{
  "model": "sound classifier",
  "dataset": "read English sentences (LibriTTS-R)",
  "gain_aug_db": 6,
  "n_mels": 80,
  "win_length": 512,
  "norm": "batchnorm",
  "hidden_act": "silu",
  "kernel_size": 5,
  "stem": "single",
  "optimizer": "soap",
  "beta2": 0.99,
  "eps": 1e-08,
  "epochs": 59.8
}
Rows from block 5, named by matrix and row number. Each number is 500 + 40 x the weight over its row's rms, rounded and kept within 0 to 999. All counts start at 0. Numbers have three digits each. After the name is the row's rms in percent of the matrix's.
# convs2: project pointwise conv (model.blocks.5.convs.2.weight, 144x432x1), inputs 348-431
convs2.0 107:427435455542495557521534565520498453500466538481494548500564440494478449468491525532538460533467532491484562466517536458478489520484475468541505517444513511470503422608453579508511486489526491541500462507535551458535497407573366463531551472500488564473
convs2.1 090:525471437539500484507546500485525531478437410444508503476555499525427562599541514531511358455426547504504469445451534511557481482463479517541496588437495484474581552487482514508532570501410482595507488459483487540525505484476517412495516519470550573454
convs2.2 099:464462548573497521515481461525484538441511570565504482498531485458543458480504516488431566552503452540532505465475535520518552450482495475483464464486479535476488579506472500397625518497507541417525486510494550528500492485452476504491477434519494431494
convs2.3 093:464469503465560535521473553579586522546465496483533466494548496503559488428434497501535548500461484495493516503509491533534551479513544468520508481483458540498433490466562496490473487528536528592543520441503614424453436498516482544486494516456504511482
convs2.4 103:457522605551496427520495477501451512519476428502509448500539418494479495592528515558530534462563442520505475502638550546495519560492578483518536502589509481517520455541447510510537457470480512479481521513481526496478506535522478461505542489515556452540
convs2.5 103:511576487519537529550507506545569506481445508550517447499482522487455548508531491464569569468450579401517533412509510479518458510422464493494542504476502462487423582532574481455474539531440439457502584445403431409467516453474464571499516483497571474452
convs2.6 090:479502582596552569449517509544457499497460542472519517509465475486501449496418550472491565498565532583491507494502546562486482435458487484533487508456504465532465494484446547506501472465468440466473535534550515536505456467553489561426466498532514495523
convs2.7 105:437577452514476535495477462553516467494488525538494378480514533521505563530516455524488533446535441547441520449493552456480534477552445469471473481448503487508535551516474559502626507554527547570501455481451532503471481480440501566469495564485485596568
convs2.8 104:533562485493423538526482491507488465473463460447580418429511519507454493483522524443487452524477566509436428539524533426522532495496531529480505537548504489487496544508508494502463504476528469480532467532559416473458408598508477551514532461508514483497
convs2.9 103:439428516540574539473490507520481501497489475458553574525422524469478520538539514419497496435490526475523499469454525554492485574434531480459571422482510462490473460468432541475471457489489531408496450535476456586523485502503466464491482453488497524515
convs2.10 111:573495455541452432539495545435495535486460510463487511578493462482512493439553475525500556515496466496459528486432517508480471481500565474502503469520467483494513537548574463490495430529547527387468546519445499506536482503496452526521405467515492473522
convs2.11 100:467498459434551514503522484473487459520529452568520516578470526490485478489511500466476474438451457541462494520436496450522473511527522482485439488504534472447527525531551513540510525492461489527448453497475527370495552520456426494552512496436484514500
convs2.12 100:487483493495466472451540504501467498486509566483411537463512517534516534500452572560521441547530472492488452463545488484492511472456563456546540443531524501522488499474491482520483502506438445521539473426572546557577441533441493576517404487505512537562
convs2.13 093:520468514532495482477545493486513529549500521491521499447538501512490518563577465460468468555470543578549467487539455495491497501522513529535469515498557401431505509450440537512543519538474450476444529504477496476499591536491488479521490490489489525516
convs2.14 101:524455536509485501537516516492492507545544445429444508570498507551502526465446507545551483449517481588537481536467492517437460584465450525558453559459507505557510446466411522472469582512480571594453523464516512510492514517470563479484473483518453528492
convs2.15 101:486450519464551483514488536463456492560501479541529583531418539391428497470514475515525550462487477471483532444575523559557535502479466478569482511494475440484322561501555547500522421468454476507464444519498561451502544544500532522560557520491452482511
convs2.16 096:525536541514524525449529498458509466489536473513508455499492519461467488621427570483462510532486512512498477505493501510497503471536470495471465459491542486513529502407485513502509506493504463471487463530482537485526488468522489395535549506508542509504
convs2.17 099:513436531421546537449478507535508561490504440514490491448497490439513483468508488498524474490489487534512452504490548530447420404488482502514565528527550461506496512423536458501513501502460527439510498425533473499468438476486438533481521463506454486478
convs2.18 106:576488499516444370535481485580562507523551553498517375544501532412487479504583482472443388521498479464531498516488537490568481553514520464493515527481536465465544500574531475501571505515567591475549503456418494472548480491515496506466459509503496461465
convs2.19 100:487562471415484534459471442507500536511525474463488544494504533443486541472593564451568473519476485491567517421546536481484541475517525479458506528483520481543527534533552517480514477496526454478515510518537433555501536525468449521482496532480504483501
convs2.20 100:420453536539452528561475558532568468434500455486517509529440509466523468553533483508486536451466459527554512497509456486515564470518487495475484471502534480513497418459564473564502531480507540527601535539498485459483554483519426504531569446522567475526
convs2.21 100:516479461518478457560547544490560554522471401516535465484546517537525517573451528405449590529440515529477532533567518551556480516502500500458534508548496451555554471547471448477500552440447506483483496447507463562548533479499510484452515517467519512543
convs2.22 092:494475488621509485556497544505427531442516487503468498532483503570574537591565529518444561469425546500414475496464485556544466505561489495477506374490501519511531464474475456527395512452351453521433549545455439470475480517487486451483522539472486496484
convs2.23 101:484629474512450547604456490475487439536458460476522512512524538476463465464534509578502469413534566486464515445569506473479497497559411480492540488412462465493462500598464495468508571516457494444479526528519556454488444585470523540516514509435508496546
convs2.24 091:447449472455551473502489538499516490534482529516470506460539479466528514527506471466534496529511475524464500519548527488509530559555487513493544496465483461458504576455473566495540510513550539533435522507590471547501447440499439468548540484536459511534
convs2.25 101:461449475524523515534508459482499499596495494513507398502514552588462437524510508502498487457526444468533532457484445573543408453521542457509518535490491533481537472484521560440576472474535490494490457469444491484527509477598494460485432425465457508524
convs2.26 095:495649499573448466513534448484467544528510546495441509526459442488521512472550474532478494502432476443512515529499458448443421492514518517516507436472493538536526503523529431572460526433562513546534469541513481459478468498472541487543490490505571472542
convs2.27 098:475450482526441548486519501508537504478505491570495458553486562444453524575400517501525593557516538438577565504500449411491503519475437543586486461493551495488564467545466584504499498497499468505508536509518480562510469543538513522531418492463478518498
convs2.28 097:578456458450496521556481534487508501546478478513448458587399502486455480466554455550491445592534516527485500503465463493513395502559429476454545526497474504426471470490483514470495514509449551478584496503442603518494550517524468541517466548483471560531
convs2.29 102:496551489511521407500568491531537540490510384493474429476544453491559509560529493491509432455496468513470501516484530472540441433505462514526565471499455426388525477550514504511500458498570501494535552539543467501520439475567480507513527464466551484536
convs2.30 104:459458495496533610511483524517462514504530510496532508492477485499507544464519470563510538477529478436534461485490463550447579543513509464499500488536535467495530476489477532521514499466530538483479480461541558505508517449534524465526382433470465515469
convs2.31 087:517473524569436538521473477542504573511450471490503525445489501532548540508431467554498550438501543526465446475525450568440493443516493503512505566469459531560525509443494441461443466538579527449553545477494579506447499441537495473401525526507554534472
convs2.32 105:470541512530476495474502463530458483518474604481484525465503477591490455522478511478500489528541482529468415480539493547501442531461488473508484505412535394484456440510492530517515511425432462475544511466577457455548551440465508461481548462490534531414
convs2.33 091:573508458507477507439441474452453480550543468513480471466500520462532530382475530597486472486488450461516520502446431477506496489549518477518468503516491437504525522555461470467454499496478499527474500448571545489476561466524412515482502508502558500438
convs2.34 100:530465568536403474536445473503459511430533546480457532468388455492479509562565504497492555525517464497519422484517505473530521452479495494483481547481490479461511449526539479497507465515476513478517528512516425518490580522442484488421447443463523494445
convs2.35 095:480529500448413503508524551530482448478586486479511501468474515497433488628540491497541477489481510479453507452530458450427526489481542459542518446486474578524532454480540476513447473491402511513428477510479454524451545522494502529527492503576520541578
convs2.36 086:501467491451481424587486513477510507546518459513447464442414564506480535464516592484516509500550552515478520557452470457488510540454478548529494493486495491498490567473570481481505524520431487455446482559520527447519466494507514542539462550576596528519
convs2.37 102:430550489471495543466484529436440459399469390530503474522511544569480524515521477507468523506499531440464495512552487458475503534482526493542546550551491524425495491493435459456508543472450463546520513567471389512481522461527532456525458536486509558558
convs2.38 090:496520464451464509543536492515510473499499528536452452502428568456526512525506484487530472509542434521539488483448485495491495498523517433522467465515435576476521501537535549437456558555489532452415483465462516472470532456477510552496448579485604503493
convs2.39 094:513552482416542429509484502525445574533495538497544403479550436465553513460430469524453524522535444463576432554486455578510473441472481486481524507498493465576498537520485552537474558519530458492559533483501433538510439472474453507453470477513541511451
convs2.40 107:552391524422593484472489517472501462448508510486488459524549433485501502507536491551532438449527519498485474531493506586537493474557460433501459515494431505554453489503545539466607513487551489466568565493442497506444444441506463507523465558527453568523
convs2.41 106:521543510458480447506483558469445385556522516490415558478455499543460445470490602476472560456521534524410486499486495483569432521556506460508530446511463454469521516546479511510470540485479447488522498457486438411512521466538430517532504561453454446497
convs2.42 097:463457430421557491510531471542507516568527451472470519578449482506499483464496476517449519482474494477455564538512538487497495523471502535492554463469507452500530567491534460484441519473566426595453492474495558469462516502386492538454528534497509488565
convs2.43 101:429479468484567547567555480479553467487535479454413562398480462528507488576526511552519524529514383547528469499482508534521541483504488413502507529529464489489471475504477491415492495419512565501405505465401445501465447549496486504480556499486498482562
convs2.44 110:506511581492513390500495544422520513472516524479561548467513379554493603461517468493415418509481497540533545477543492499490532400454480527548507471539482506477439470528497504544497525476546500471526537474475513516506458499427507519563423450518519498454
convs2.45 104:512565558507487493524499438619634458453505581497541568563523507542541518606496552464501407469510530497475489481495507484485527567561515471466518462510492484514513541512493457464448489539531516509545530535430509537506508471561521556491514508413585463480
convs2.46 098:516554537489490403588477455497527519546514620516481413505431499489463510533547565451473471478457419448453485486468540546524528600455520531468513466541512510508558499550537560473571485478490501483526487469442544502427471455523479445548455504535533510486
convs2.47 092:473475506535459479548448443446516544471506551466465477474632504447539468514487529438561462437515466487542414471517503520472470507571516413484490538568588524503560509490498514505521429503509566536555426448513422576514523447504423446497443466555512513551
convs2.48 101:484446452558516454479480484539565440543450437491483524504520484407506519412438470480544556517563395525453522533468475571514492533474400515510475488418487503463518466417431534534479563503496526441533449546531562517460486467464556466471478473533486499513
convs2.49 096:466488499571469478598467479494461526581522476528430506469473570482494479489511493509492481567471541535521491532559469453485471488555457497515540462474542527513529506499473572516511499470431541491511510411534563549608500516499492498511510535490469508450
convs2.50 096:516522555457484535491513498487460456488478531469550533513530514486531497443581488544567486514529497435466521485550530503519504478550508494492523442480495490430490539422521448484520550465491493519373447525523469534427448575555480555524456492496478522477
convs2.51 099:505469511551419485451558509475477477521526470541503485497488501535490453469496570421431458478509538519495608503467443441495495469563497481489531459470541572495537505502508466454560469489504567580435500500518489557484480435491516470534519454497440558542
convs2.52 097:471472467518570505473498523545481491491538492527483582452465501478452568551494438447480443529562545538535557443557483452535586448484409500445462467393496528466559486448547524464475492464502488541567522506449436483518523452574576514396481531481456485499
convs2.53 096:505522567549399399465542444524491517518455485483477502556367489532512520502504541536401430532493424440519512508565554450460513465546498482521521517631499540525559476521491603465498498427489546525518520534476554474488512500525484456473510483490551528477
convs2.54 106:570545471528462494481475515460479507579495530447534513472532485566452458531515541426573552530482605529467463559476527532458528567537428511572447498571510465462456520501499477443475515456487461427527489455532415535550530508458496504506460506485495422508
convs2.55 097:568599460478527399494460521508517510531487499435478537583538560470499438602507527532499556471511551448499563539510524416465478495445535508540517485461439507533525471515500478488523455503554501530474431477494373534501523480530461439505527494516533538436
convs2.56 104:468522441543453496514476518539478561523506531555446514489470554553490489523500513526498564510533456485487469479508549502519516565462410527501505497459476487496462573509523441542476537568601517507474524554482477444474511477518433484586516486522488458493
convs2.57 103:482472552454443501468493451581520518473508464507613436504544481475484510467503415486531440531487489507483442508557443516526571497507495541508519489428562473502522455485578380460520532537561487535509481542521472561481571534547495531420423464491542502518
convs2.58 115:553479496549520598462517528464460523539495492471526514442517589490551480515431489540489548503518568410429509526506535547446442480493460522541414467500522500479486487510464504452510534503511486526534570500482523492448496558478503488518470468458552546506
convs2.59 103:530472484542568469513493634516486440532478492535486527460483519483487462485476451558556403469475522548454492506485512477550491493483476551494494470519486522446467507410502474529501459482534527445534486473540413482539450447462515645501476548520478488490
convs2.60 102:474544576525467475528450490485468511587500413510444477494448535501490502488494585489499492460501520570432524481454494536502564543547449501490475505543508545498477475456496427497475547491561499487477464551553556511583513488569477508555522488526449517446
convs2.61 100:480499500523475514453520469526626460540526507559562455545545519489421502499583556472545529509473477497512506586501522494557585499488487470517490503530480504443430458511477483461541497543451525477467558477625499517568470490588424531469504494503503467541
convs2.62 094:495482471544512467454485520507444500457538563486491489472474474479525528529542520505535518496573472498517466505525465515470450486467405537471479479509483414454472478426483359459462505570495519491516570499516556477442492425541514472497465536497552530479
convs2.63 103:459463478513509505483496551450448574485528462495536535514455494447538550440543437426517543473498499489552475477447443445513503463487525480476500453571490490518503509415492530439513516506468487371449554546556476447495451431501558523566440535541508448513
convs2.64 097:497552533516485480456526553457550458434515514538538529545474440497520479502483503452553446506458504595490534519406463531470530500587533602532439492482475547416540567451486592481517561497452454437512500467551490533478440625444529476461560589509506517471
convs2.65 106:504519529436575483605471502438566441524526532528474519580497475457440512414469420503557552458528556466510440449424432365502505519517572532421433474477500427484557527448555546472467436580455511515548518488434516482457494607538475571428498550542497570501
convs2.66 108:534459474548524497538463570485477475447548474494413464551521535515548490487487538520476632498466576511531513402435464447560445483483385441521508448502529519512526543549486514501471491513462480485438453504456544576486524480399499491571568497547539528503
convs2.67 103:472428492472462497522528425504544520485436428490531533532477478474468528492498447522500520491460437462496534514476461560462456519500470512473491475427530534466455460539517475435543537550585463543500479501521476529489521507432442527493510560480570575568
convs2.68 104:543439476456451448542452454551486467499545546505494579500531533520481581379510458451491480559468424474413449471469476455420498473493531513526532453515510462497524444388496513571511488474502557398563502518476485588500517556488483469500531461481506476443
convs2.69 096:491475493561437562449495491512515503535562482437514496462498422511513474499475510499581396515492498546492462481444506597437457410512507496501421571446472515457556468489502438446522482567469503504482403520551454525452527493547511510480464542537480537522
convs2.70 101:456509475528475540506524516498518574546472546508460484475532476523463470554475513574482474583445493510447524515501541500476519516546547509531492569480442577504604449559508553457466572519452516578502513559488520502528507459459498398496511492473470514471
convs2.71 095:578479505473528559445513501444476511528538505565462563603526569494496432472505548536501556403522419518452479505516472591494539491476532483532479581441496570508519409432401505539590502550504473464501540450586453504510473509537509528469557445493512541564
convs2.72 099:501510460366514572554527327469474456552526501508547527539525478456454476493544570478504511444531489506551494413472529453578460526485509471521528469498472547492500472579442533463479513523428530464496555427505529485485485485494555552486466525538563485494
convs2.73 097:467586515513579535462532547530474521503555515495531539500502486532453584484557486459500490578521401508445478474424443452572491482495510481458523437454496462513476567549598556475520541536488498523488547474559479535471556472529457530494449547466448493514
convs2.74 099:449503447505510469533543504588493469558494505482510459484488562545557474486520538510521522525495478504512565505600452519470472469493501472523601456472532507496503545538469546546536490539547509547567476486507473563498490382460565589501475584544595477546
convs2.75 105:448554473536406518499497458536448502430489549495597481511598567455577616511455473529488486534491457545551518496530494519520506564442431448502457468500542532494546460563621573507500472469463505532428471521532446441420518405515469529555481553476521491484
convs2.76 097:478479506522524430560436525460477444586531489528500479493440494517403447530556528457485563474463541503475466506482500479592477490503502557474520471548559525521544495447575553499496503528543561464527508441485481466521529574478528512482491461465491525444
convs2.77 101:501561492437564526521535476566468519506501473404537492517468564517540576444449480516512583484502513495519491482470469535454485552512531501411537498503487583556505491500569517551514451513445540505410532470466532431501449483514372437495538588509480490548
convs2.78 094:471510517446541398549497526459495460511521457531502518502465421521447468555554580524528491471510524508505497497513534470474516421469530453532478524415527492420482496554522548474522489470469490481430538463505455475516504532535529515482525557522497549524
convs2.79 100:498468492526555520541502477541440476496510529480562509425488511514452496465485522459552562522512501496527492470517493507459498457511528472451435548537463489491482517412472557552518477504449491515452488471595538468543554456542513510504542520552465499532
convs2.80 096:460539475503505502511488522465514530442483562493528527519520500542435530525537520518547427518557553411381502430526548472541496456530568403503546508545455501514441509452494492559503530478516429486481551489459493486497493449486540545511455528515497491498
convs2.81 098:534510543491486489488562496543486563489512502477541550449566548496464451519525535470495454482469561514490450568569460500523491461494516566583514471484572418471434498430520603550499512517538433471554447472517464433560460592482470531560490476464415437538
convs2.82 098:494498473537583544503516478479550489468485493524460538518537496527459448489523459570565486563522513504515498427597508475436481457546573563440549548460431574510489498429502593522480468535554505555523507509525527553505453502493475449436495459477514501521
convs2.83 107:483511479482416456556506547453541484494488528476410535568483546574474483470457493529496461422502565514484522474471521547489431523478421464534463458491513532447472527505533514517533493474527483530484485528489463440484488533434516529507425503477491450534
convs2.84 111:442464527572468479461517436468514504492558525481467428507427476528495450509465597526514474500494489495594473546548520447481465460477511530491508483515536443473558417575419520475523527464520535559516398504455484567552526469465565427444525443451451502485
convs2.85 101:488489456514501506444435533459505495492483500490509530528488484503482512514542489482517539476451540492481514485442527476475541518483510502441423514490486496529513505535522536502510464610496591494483512506496493516508513496492495566465503491517540492540
convs2.86 106:593532505538499519461473420484487447522515515567420495457495498475559480532557510484502430575524497534461476511462508448461484526472460475463492511419476476495450460467484490461497446528422451541450494552579388491518519495537520515559470527498446564562
convs2.87 107:503544469504535560532473525432479504521561500498557491561526574494523492513527386472583481466522499555478571555492494537500501525514536500570550538490489585532596508484534501578499446526533477468456544527445511479469461517537502427505520549545498528527
convs2.88 099:557551506457527463498495480483461462495431572468509444475538476494507454512475521469475599529528475429486516504543548499479513521498496507460411579495513487541467466498526572428502465518515498484510502499440456472493502526524432543435488518491482490483
convs2.89 100:524522484564449519522511521525453526473487525543539473465550493413469499460477476488494488541469460464501545445543533519573541463445529499513488484526490535501483468477495539468568524475497542569571525501416501448468519454487459447537503535527523506508
convs2.90 100:500450518491524498504549425437488459496508554519497438511508453463527558550475439496501538543505480567541526484483490463506511574501533476482435508447450592528530541502487435478529521558433499539407519496435516499510528514546529534430510506412454450473
convs2.91 093:468448447499446514521521586496503518478482516451522466538436424530496586551520481502549389463462521490475542459514490554501537491533436453475435540539480489496524513519551386549505476480504577544518465498482554563527510502470481498551465573511518490511
convs2.92 105:506454462539451566483533480479452584497522522509506451445490492504577471525522546498471465470500518517453582538578475397499483531543408513528492496467533481510566499421553486500414498565527450448479449503406552501478545505513536467475547519495494503522
convs2.93 101:516482442513521524485484539522481578472528526522475480453503479494465515507514577488489532499501512497509533517441528435511543526520466485547499501472523575477545528514498484501485468456449568461497518503558539447517464503479463495530506524463432496526
convs2.94 106:452451469558505506457480495478563493515537502474554436456539497413486487536425484473481503493499485455457457486528464533544430484495517519514506560498494451496567480483510516497564522428503514510508475495507476500494564534583506420440506522515544492485
convs2.95 105:546486480557529562498506494474553482554474481482454436575473477444505541528549432385463484482446451517531545503573471591555436528507487543479574470578517497521539506513510520445463497475435476532473519425544493521536547497549502553525360558494512509505
convs2.96 098:483544469504415498500496577534493519516525397446451503504560506500443514575554507577422493516485495511497434514515512518482475466532549503524500456450547498552534472435541557570480483464566463549557474520503522428480444488466561551463507466553411465454
convs2.97 095:462390526460410450502524512477490518490592437473509420493481508510494452466534551574531453488523524531491532453533566618442447501544495490493501529469542470541514455419425493490526508521520515467529447536497530491551467510504520449537516535511502557471
convs2.98 105:488477495583537491603484512465455538452493530546506502537545508475525495512484472501574512455457520519495484576510515521422477490505540470430476455447483446528546526556468532561501507539488556426455528512519472499509467464520528502529511507465542492497
convs2.99 097:426545484518539560505475501506493509507519509489516526494507601477518583532528434495581553438494545492521537483480491573540441488525587563534505542482491513516469482402498455507511550520415563480465476504499521476497489487525395506515470570483454524529
convs2.100 098:523549514444526519512512542543484509437508454536572560561512481429367506455491456541540488442513532435572481522453498474515475540509482504490561424480497493470444400570474491449573499457512443532476498494556429496532585475534501588471572463436524492423
convs2.101 109:517438472557519546532498504423443470454466411462547524512501546529530460521498473465565484383498522459502490519481446528533419520464458524520448462581457527508483499434583555503467520475534518486442539540467553480472532493511486538457541470558497510504
convs2.102 090:485481454501468500485499489486505439540524518514472401569498498490516438443485474499448482469512530534499488490441490421483513475482527553524407519491443450513494474533495473509524489487588490460546536529512495486532510479535527459475549561443492519575
convs2.103 104:518443493466487436469487477510478545532547420474510520549465490493504530536515544503412533464489539464528600522546482503457488515541440563477447561498517478566403468536411500528530507575469507576499446495449512496550486552515502460510453485479481520512
convs2.104 091:541540550448450526466469456496455502543525548513513465555461513517454489495511508507528481463530515516550478433557479465485518517564450519489500518552576527566522506515471541498527539480531437530571525548591407510514462489480447441490514544509525480514
convs2.105 103:524519475500489408498507463508561442469507444519436486515492550505504521501526540496501530575463464554526429538502501500522511571497401588535563470481487534472506567528525505501461476514488502504420519481451542430563537489393477521517562519510582499467
convs2.106 087:477506506472543487522448560464512561538468476439431423488513539487500488475479449514408569549552486569560536545599531577515496522514493488456500497522458504498537584589465520452527534522504464480484458465438499489511477526527567547485460476519390491504
convs2.107 094:441557430478422571499431451485449453457503459535475457495440453512505458526497547541473515555474463493530504472532441532567419471522466480463575449453525519449504546528514483503423484529469479569554479568570505505487528506504456496439500480483475479447
convs2.108 105:476533479513471499532485466584464401590515480540490496540461486559508552553492447466495522464523531507548493500478543445499549554421472496520486502482491485456590442514520548407532491462528535463529438472439468487544474503565495445533545536510523495497
convs2.109 105:498487446578466453434566547532388542497451524473505527468519507538525476458471477458542551563456497492485472514529526528485392404524544517529431542539467514484498534486459477501518579558536510417531532489542473485515458524528490580527520555572497554552
convs2.110 098:489594545485478509509506544561465528462509427480508456503523505464485525483432518474550405573505496499440440509473558458491459501485538510482546442507445469476504502459504539537545517515499451438525529510536463494405527484506455526476395431498539553486
convs2.111 101:511591509489500562537481419481516536441476506539519503523466440481404492444518594535527423401483522485533479505505503477483404528479476521507531453415494470488458495545543407470496516501441504536517530472544544452518534450448570517508487496517448443460
convs2.112 090:462525451563507443503461578480415475445484474549491521589465472611473482430534485525522478558533507500485523543455579470471455488586481478464499476543472484484483461544484440451586529387454486512490494433470536491526568510463454535438470516496447468496
convs2.113 090:580471497462583502559497541476477493577582535487467429494456587450495506522557571516470486482499491514486524510514530568492537531427516479518513454579563497455491532580488469532488492503519521449519455515480545394484510497571482511551501505481566443504
convs2.114 104:546525383488545496486487478528518486457528514503501502466508484527535511435513532493468490455493445447545512408476533568499482505495508482423403519569484495456458611547552528487515447521448538448505567430562478460493526434558406481522509577479542476498
convs2.115 103:431563515483494429508528436426569495557511494466444414414482460477466513486524520517467492484561425475520450530508492488519502532516490478437510446555534542485521459511560492483476418489529438472515530444508482488472560581481535481514538526488500493459
convs2.116 105:484441516458452406542493483515511550533520513478441502498559468525497449491568533452518475456520525508560431468553532550495469576502478531514534603546524511424501601545527487485448477551537517541545517496435474556514475474466572490477504483528491499500
convs2.117 097:533506526502520443385492455468538548545495487483492489565546545535450572480493504498493550528524537542496477501479456520503451534547513511428513489491491523483488486493530471547474489453511471515505477560520518513488480459436493520525476431490517482493
convs2.118 102:567434499545551428526511548525458461473517507472508546519468452474506499472492435454482553456514549467484520510501483610471512464505488508471450526486524425563456597507480476517522493529566551536558516491350498564556501541517431499527605461477526468438
convs2.119 098:518423486546540518433478525441583481490492501578453482493467435516497468452505529481526481567479495512499542457507477508507483471465483499493463484461426494536515537477554490444532484491479473422427546508438522476506489504499515472529553580471516549480
convs2.120 104:497501514540485550460495542493493528559455474504469513453484468544569490545516475502480518500470509538498485553503491581477519476531467437556554511589545457447490505512556415454513489515485495615507530502526469479558523461442490530479464555550535481493
convs2.121 100:479509518490484529524486578540490479478493487530530529523529516572476551469539484466498453381492524529502499457549533483519599466479496457464526469466473537497450405528511456514492474475497461485470474491451495581529474554490478533461476466487481510462
convs2.122 095:517449517559463520559516450540521490463459514503500465578467488469502555482466522493533517559514396512533549555555523553496533481456475479530547411486455510522399551427551475450471490470439483457549537512578449436426432452560443483490452481529463465500
convs2.123 108:454502462522365508456490470440512544502552524500448542495501546491529478429527545484530474389490563475488482455535464499531485440448548452501528492475509507492501537531566526501514531488576508497462536481564502462510531541531535496507550526499490493492
convs2.124 100:450488504529481482549471498514406538543493463479486476527431501485473472426552597498469524622532555475540490429505439512470486507560455518446477481478506542506457431456568503446564543542488565560551493513463492535517489518435509512529471506479520434548
convs2.125 097:456465489555525500513512476486445485534477507528611514535454443507402549453532490461505495481512500467528427461517494527425488541506483491564496500547488475467530557468495525522517522485505548456456551453537475452550472424474588467531525446528473462526
convs2.126 100:558556474548567505520504427435542516474426444593510491546559463438506447441487424471467494535498502536480404521522446530517416521498483545449466516557473423561533437486510384472592513421532486549521492526507559488497511506476519501488475544518487489527
convs2.127 103:498560525455503551575506476546488463468509619514524503563493596546509476447492506438421573485467433499527507531482488468513488500539426447530530471473558464476446560460472496548553551495545449491433464559537458501511482398481484433503507565485406556523
convs2.128 103:519423513511485580587560460550551483499541557505493490415451522441554519559540512483526534464484501480532571464433502461528535525475535535514558459541500438496452563468507590462551529475497487479486541529510498514551410502512368493525463480512506534493
convs2.129 103:495555506482490549498481540512514540515517440431492473541482468523536490506524485519490544579528494517534492455502489470533557491500454492507462443437468519570497477543504345500551499527438541548614547471529558507508554469464491508540515424520519439491
convs2.130 104:500457561505511525489509539571527594456472453518531421498467500500548521598501484554558535524481475537500490473531500495465543478542527497483516548536553487493550510463433452517521458535543503613556496454459480608530438497427491503494379546460571493536
convs2.131 102:541555492463550483526456429534491551514480501410519564498530429521526474455514500526448448571474444565496464482526499532474482552532491461482573457427508528520486482506451444509534469489461472494459524507467570506483478496512495516489462459504535469531
convs2.132 103:444496460458525573505480537524567420454536481497544460515484447553414554462496518496529500542481522556484482515509456448489513506489502524436518485563495485499479492505525491522484436467538442528480438495496427505516548549553517514478449522509507467524
convs2.133 105:512490545471471472513512512440456497516506474475429539569602468543475508484471497528533519385510513428518463496564443468567592464445437466530476519510453486559491498545473574429526537495552481428562428483482523454488493470545503525490489466488481547504
convs2.134 098:466511527496475480488545397460419474519454550463525446452585425446471513502412433477471462538465400549578500428551465509574462486438513510527549519410537542447465450553478473491532539509474467496466472480507516573486452537490533483472536449508487477420
convs2.135 096:511561521480505453466508530544555523545512527496495419537531540530503527480506504528453479550488507482520531456535555547494498503450455479505525494486435457553460455538575360485502554460474443478439505522481470447466445506580516521499531456459490501469
convs2.136 106:528525475492397443516498502579521504472529448510490492453480461516547541417485509559582485453440495473559484520481509593493450465405544461475532548490493517459497587579401461486568462488481459465520448485512416503443505415537505470536528452472506510533
convs2.137 089:530591468531490571503505585505498464416486537426485460490486525539441527605450446534538377569492519479527501492462522478491503482515475548519496518471461490534542517442523540446436499501447505556453512530590496444486552576520447423520534449552550484500
convs2.138 106:449526483479504496451488491493530491464486496520496538589470515496561521542489409576444509460476581510430562453457505546493541494486496428499519445534477482483590532400471487508524453499465513449498499500532600491536472458521458507530463550483533481486
convs2.139 098:476388532612626515465483499496413532494558515539506474514565483498480487498495477550476478439539529478449561515521501496564467511426457528497465498510522464425573502501531521514523518437475451480469498505489523429483485466570497459479437460489459546495
convs2.140 108:513457514476493521531474525466515536449527530461584455506406521497538486472497581485487455512477513499504520499446579476518543525548579528575478519482447554516433535621523498506493496515498512540519529493538483539544496472535518481524557489518547484506
convs2.141 096:490445521498489446534530493504462504455487546516582446499462575573463457443517469573497468401483475500507499553473507486526523544526478487452560463554511537492455484514446552547493497475542504597525531493454584502477451494491522502489490502504475486425
convs2.142 096:555496477458511511505507534460475497528481484504559578498552501512569446521538466475460510513527518504446453505613455531489477486505446455485549457511507487472534486487521536493504462491506543574452488500600520453516500499531509458520518514502503522506
convs2.143 099:487479458561519499487487497505511498545534488498455418487535509492425508554467597550507558447462486471486495468513478503482518483530467497529426481540492455475512566438429555450534455447485524412535531420508521501510507517508473477516495479566456511586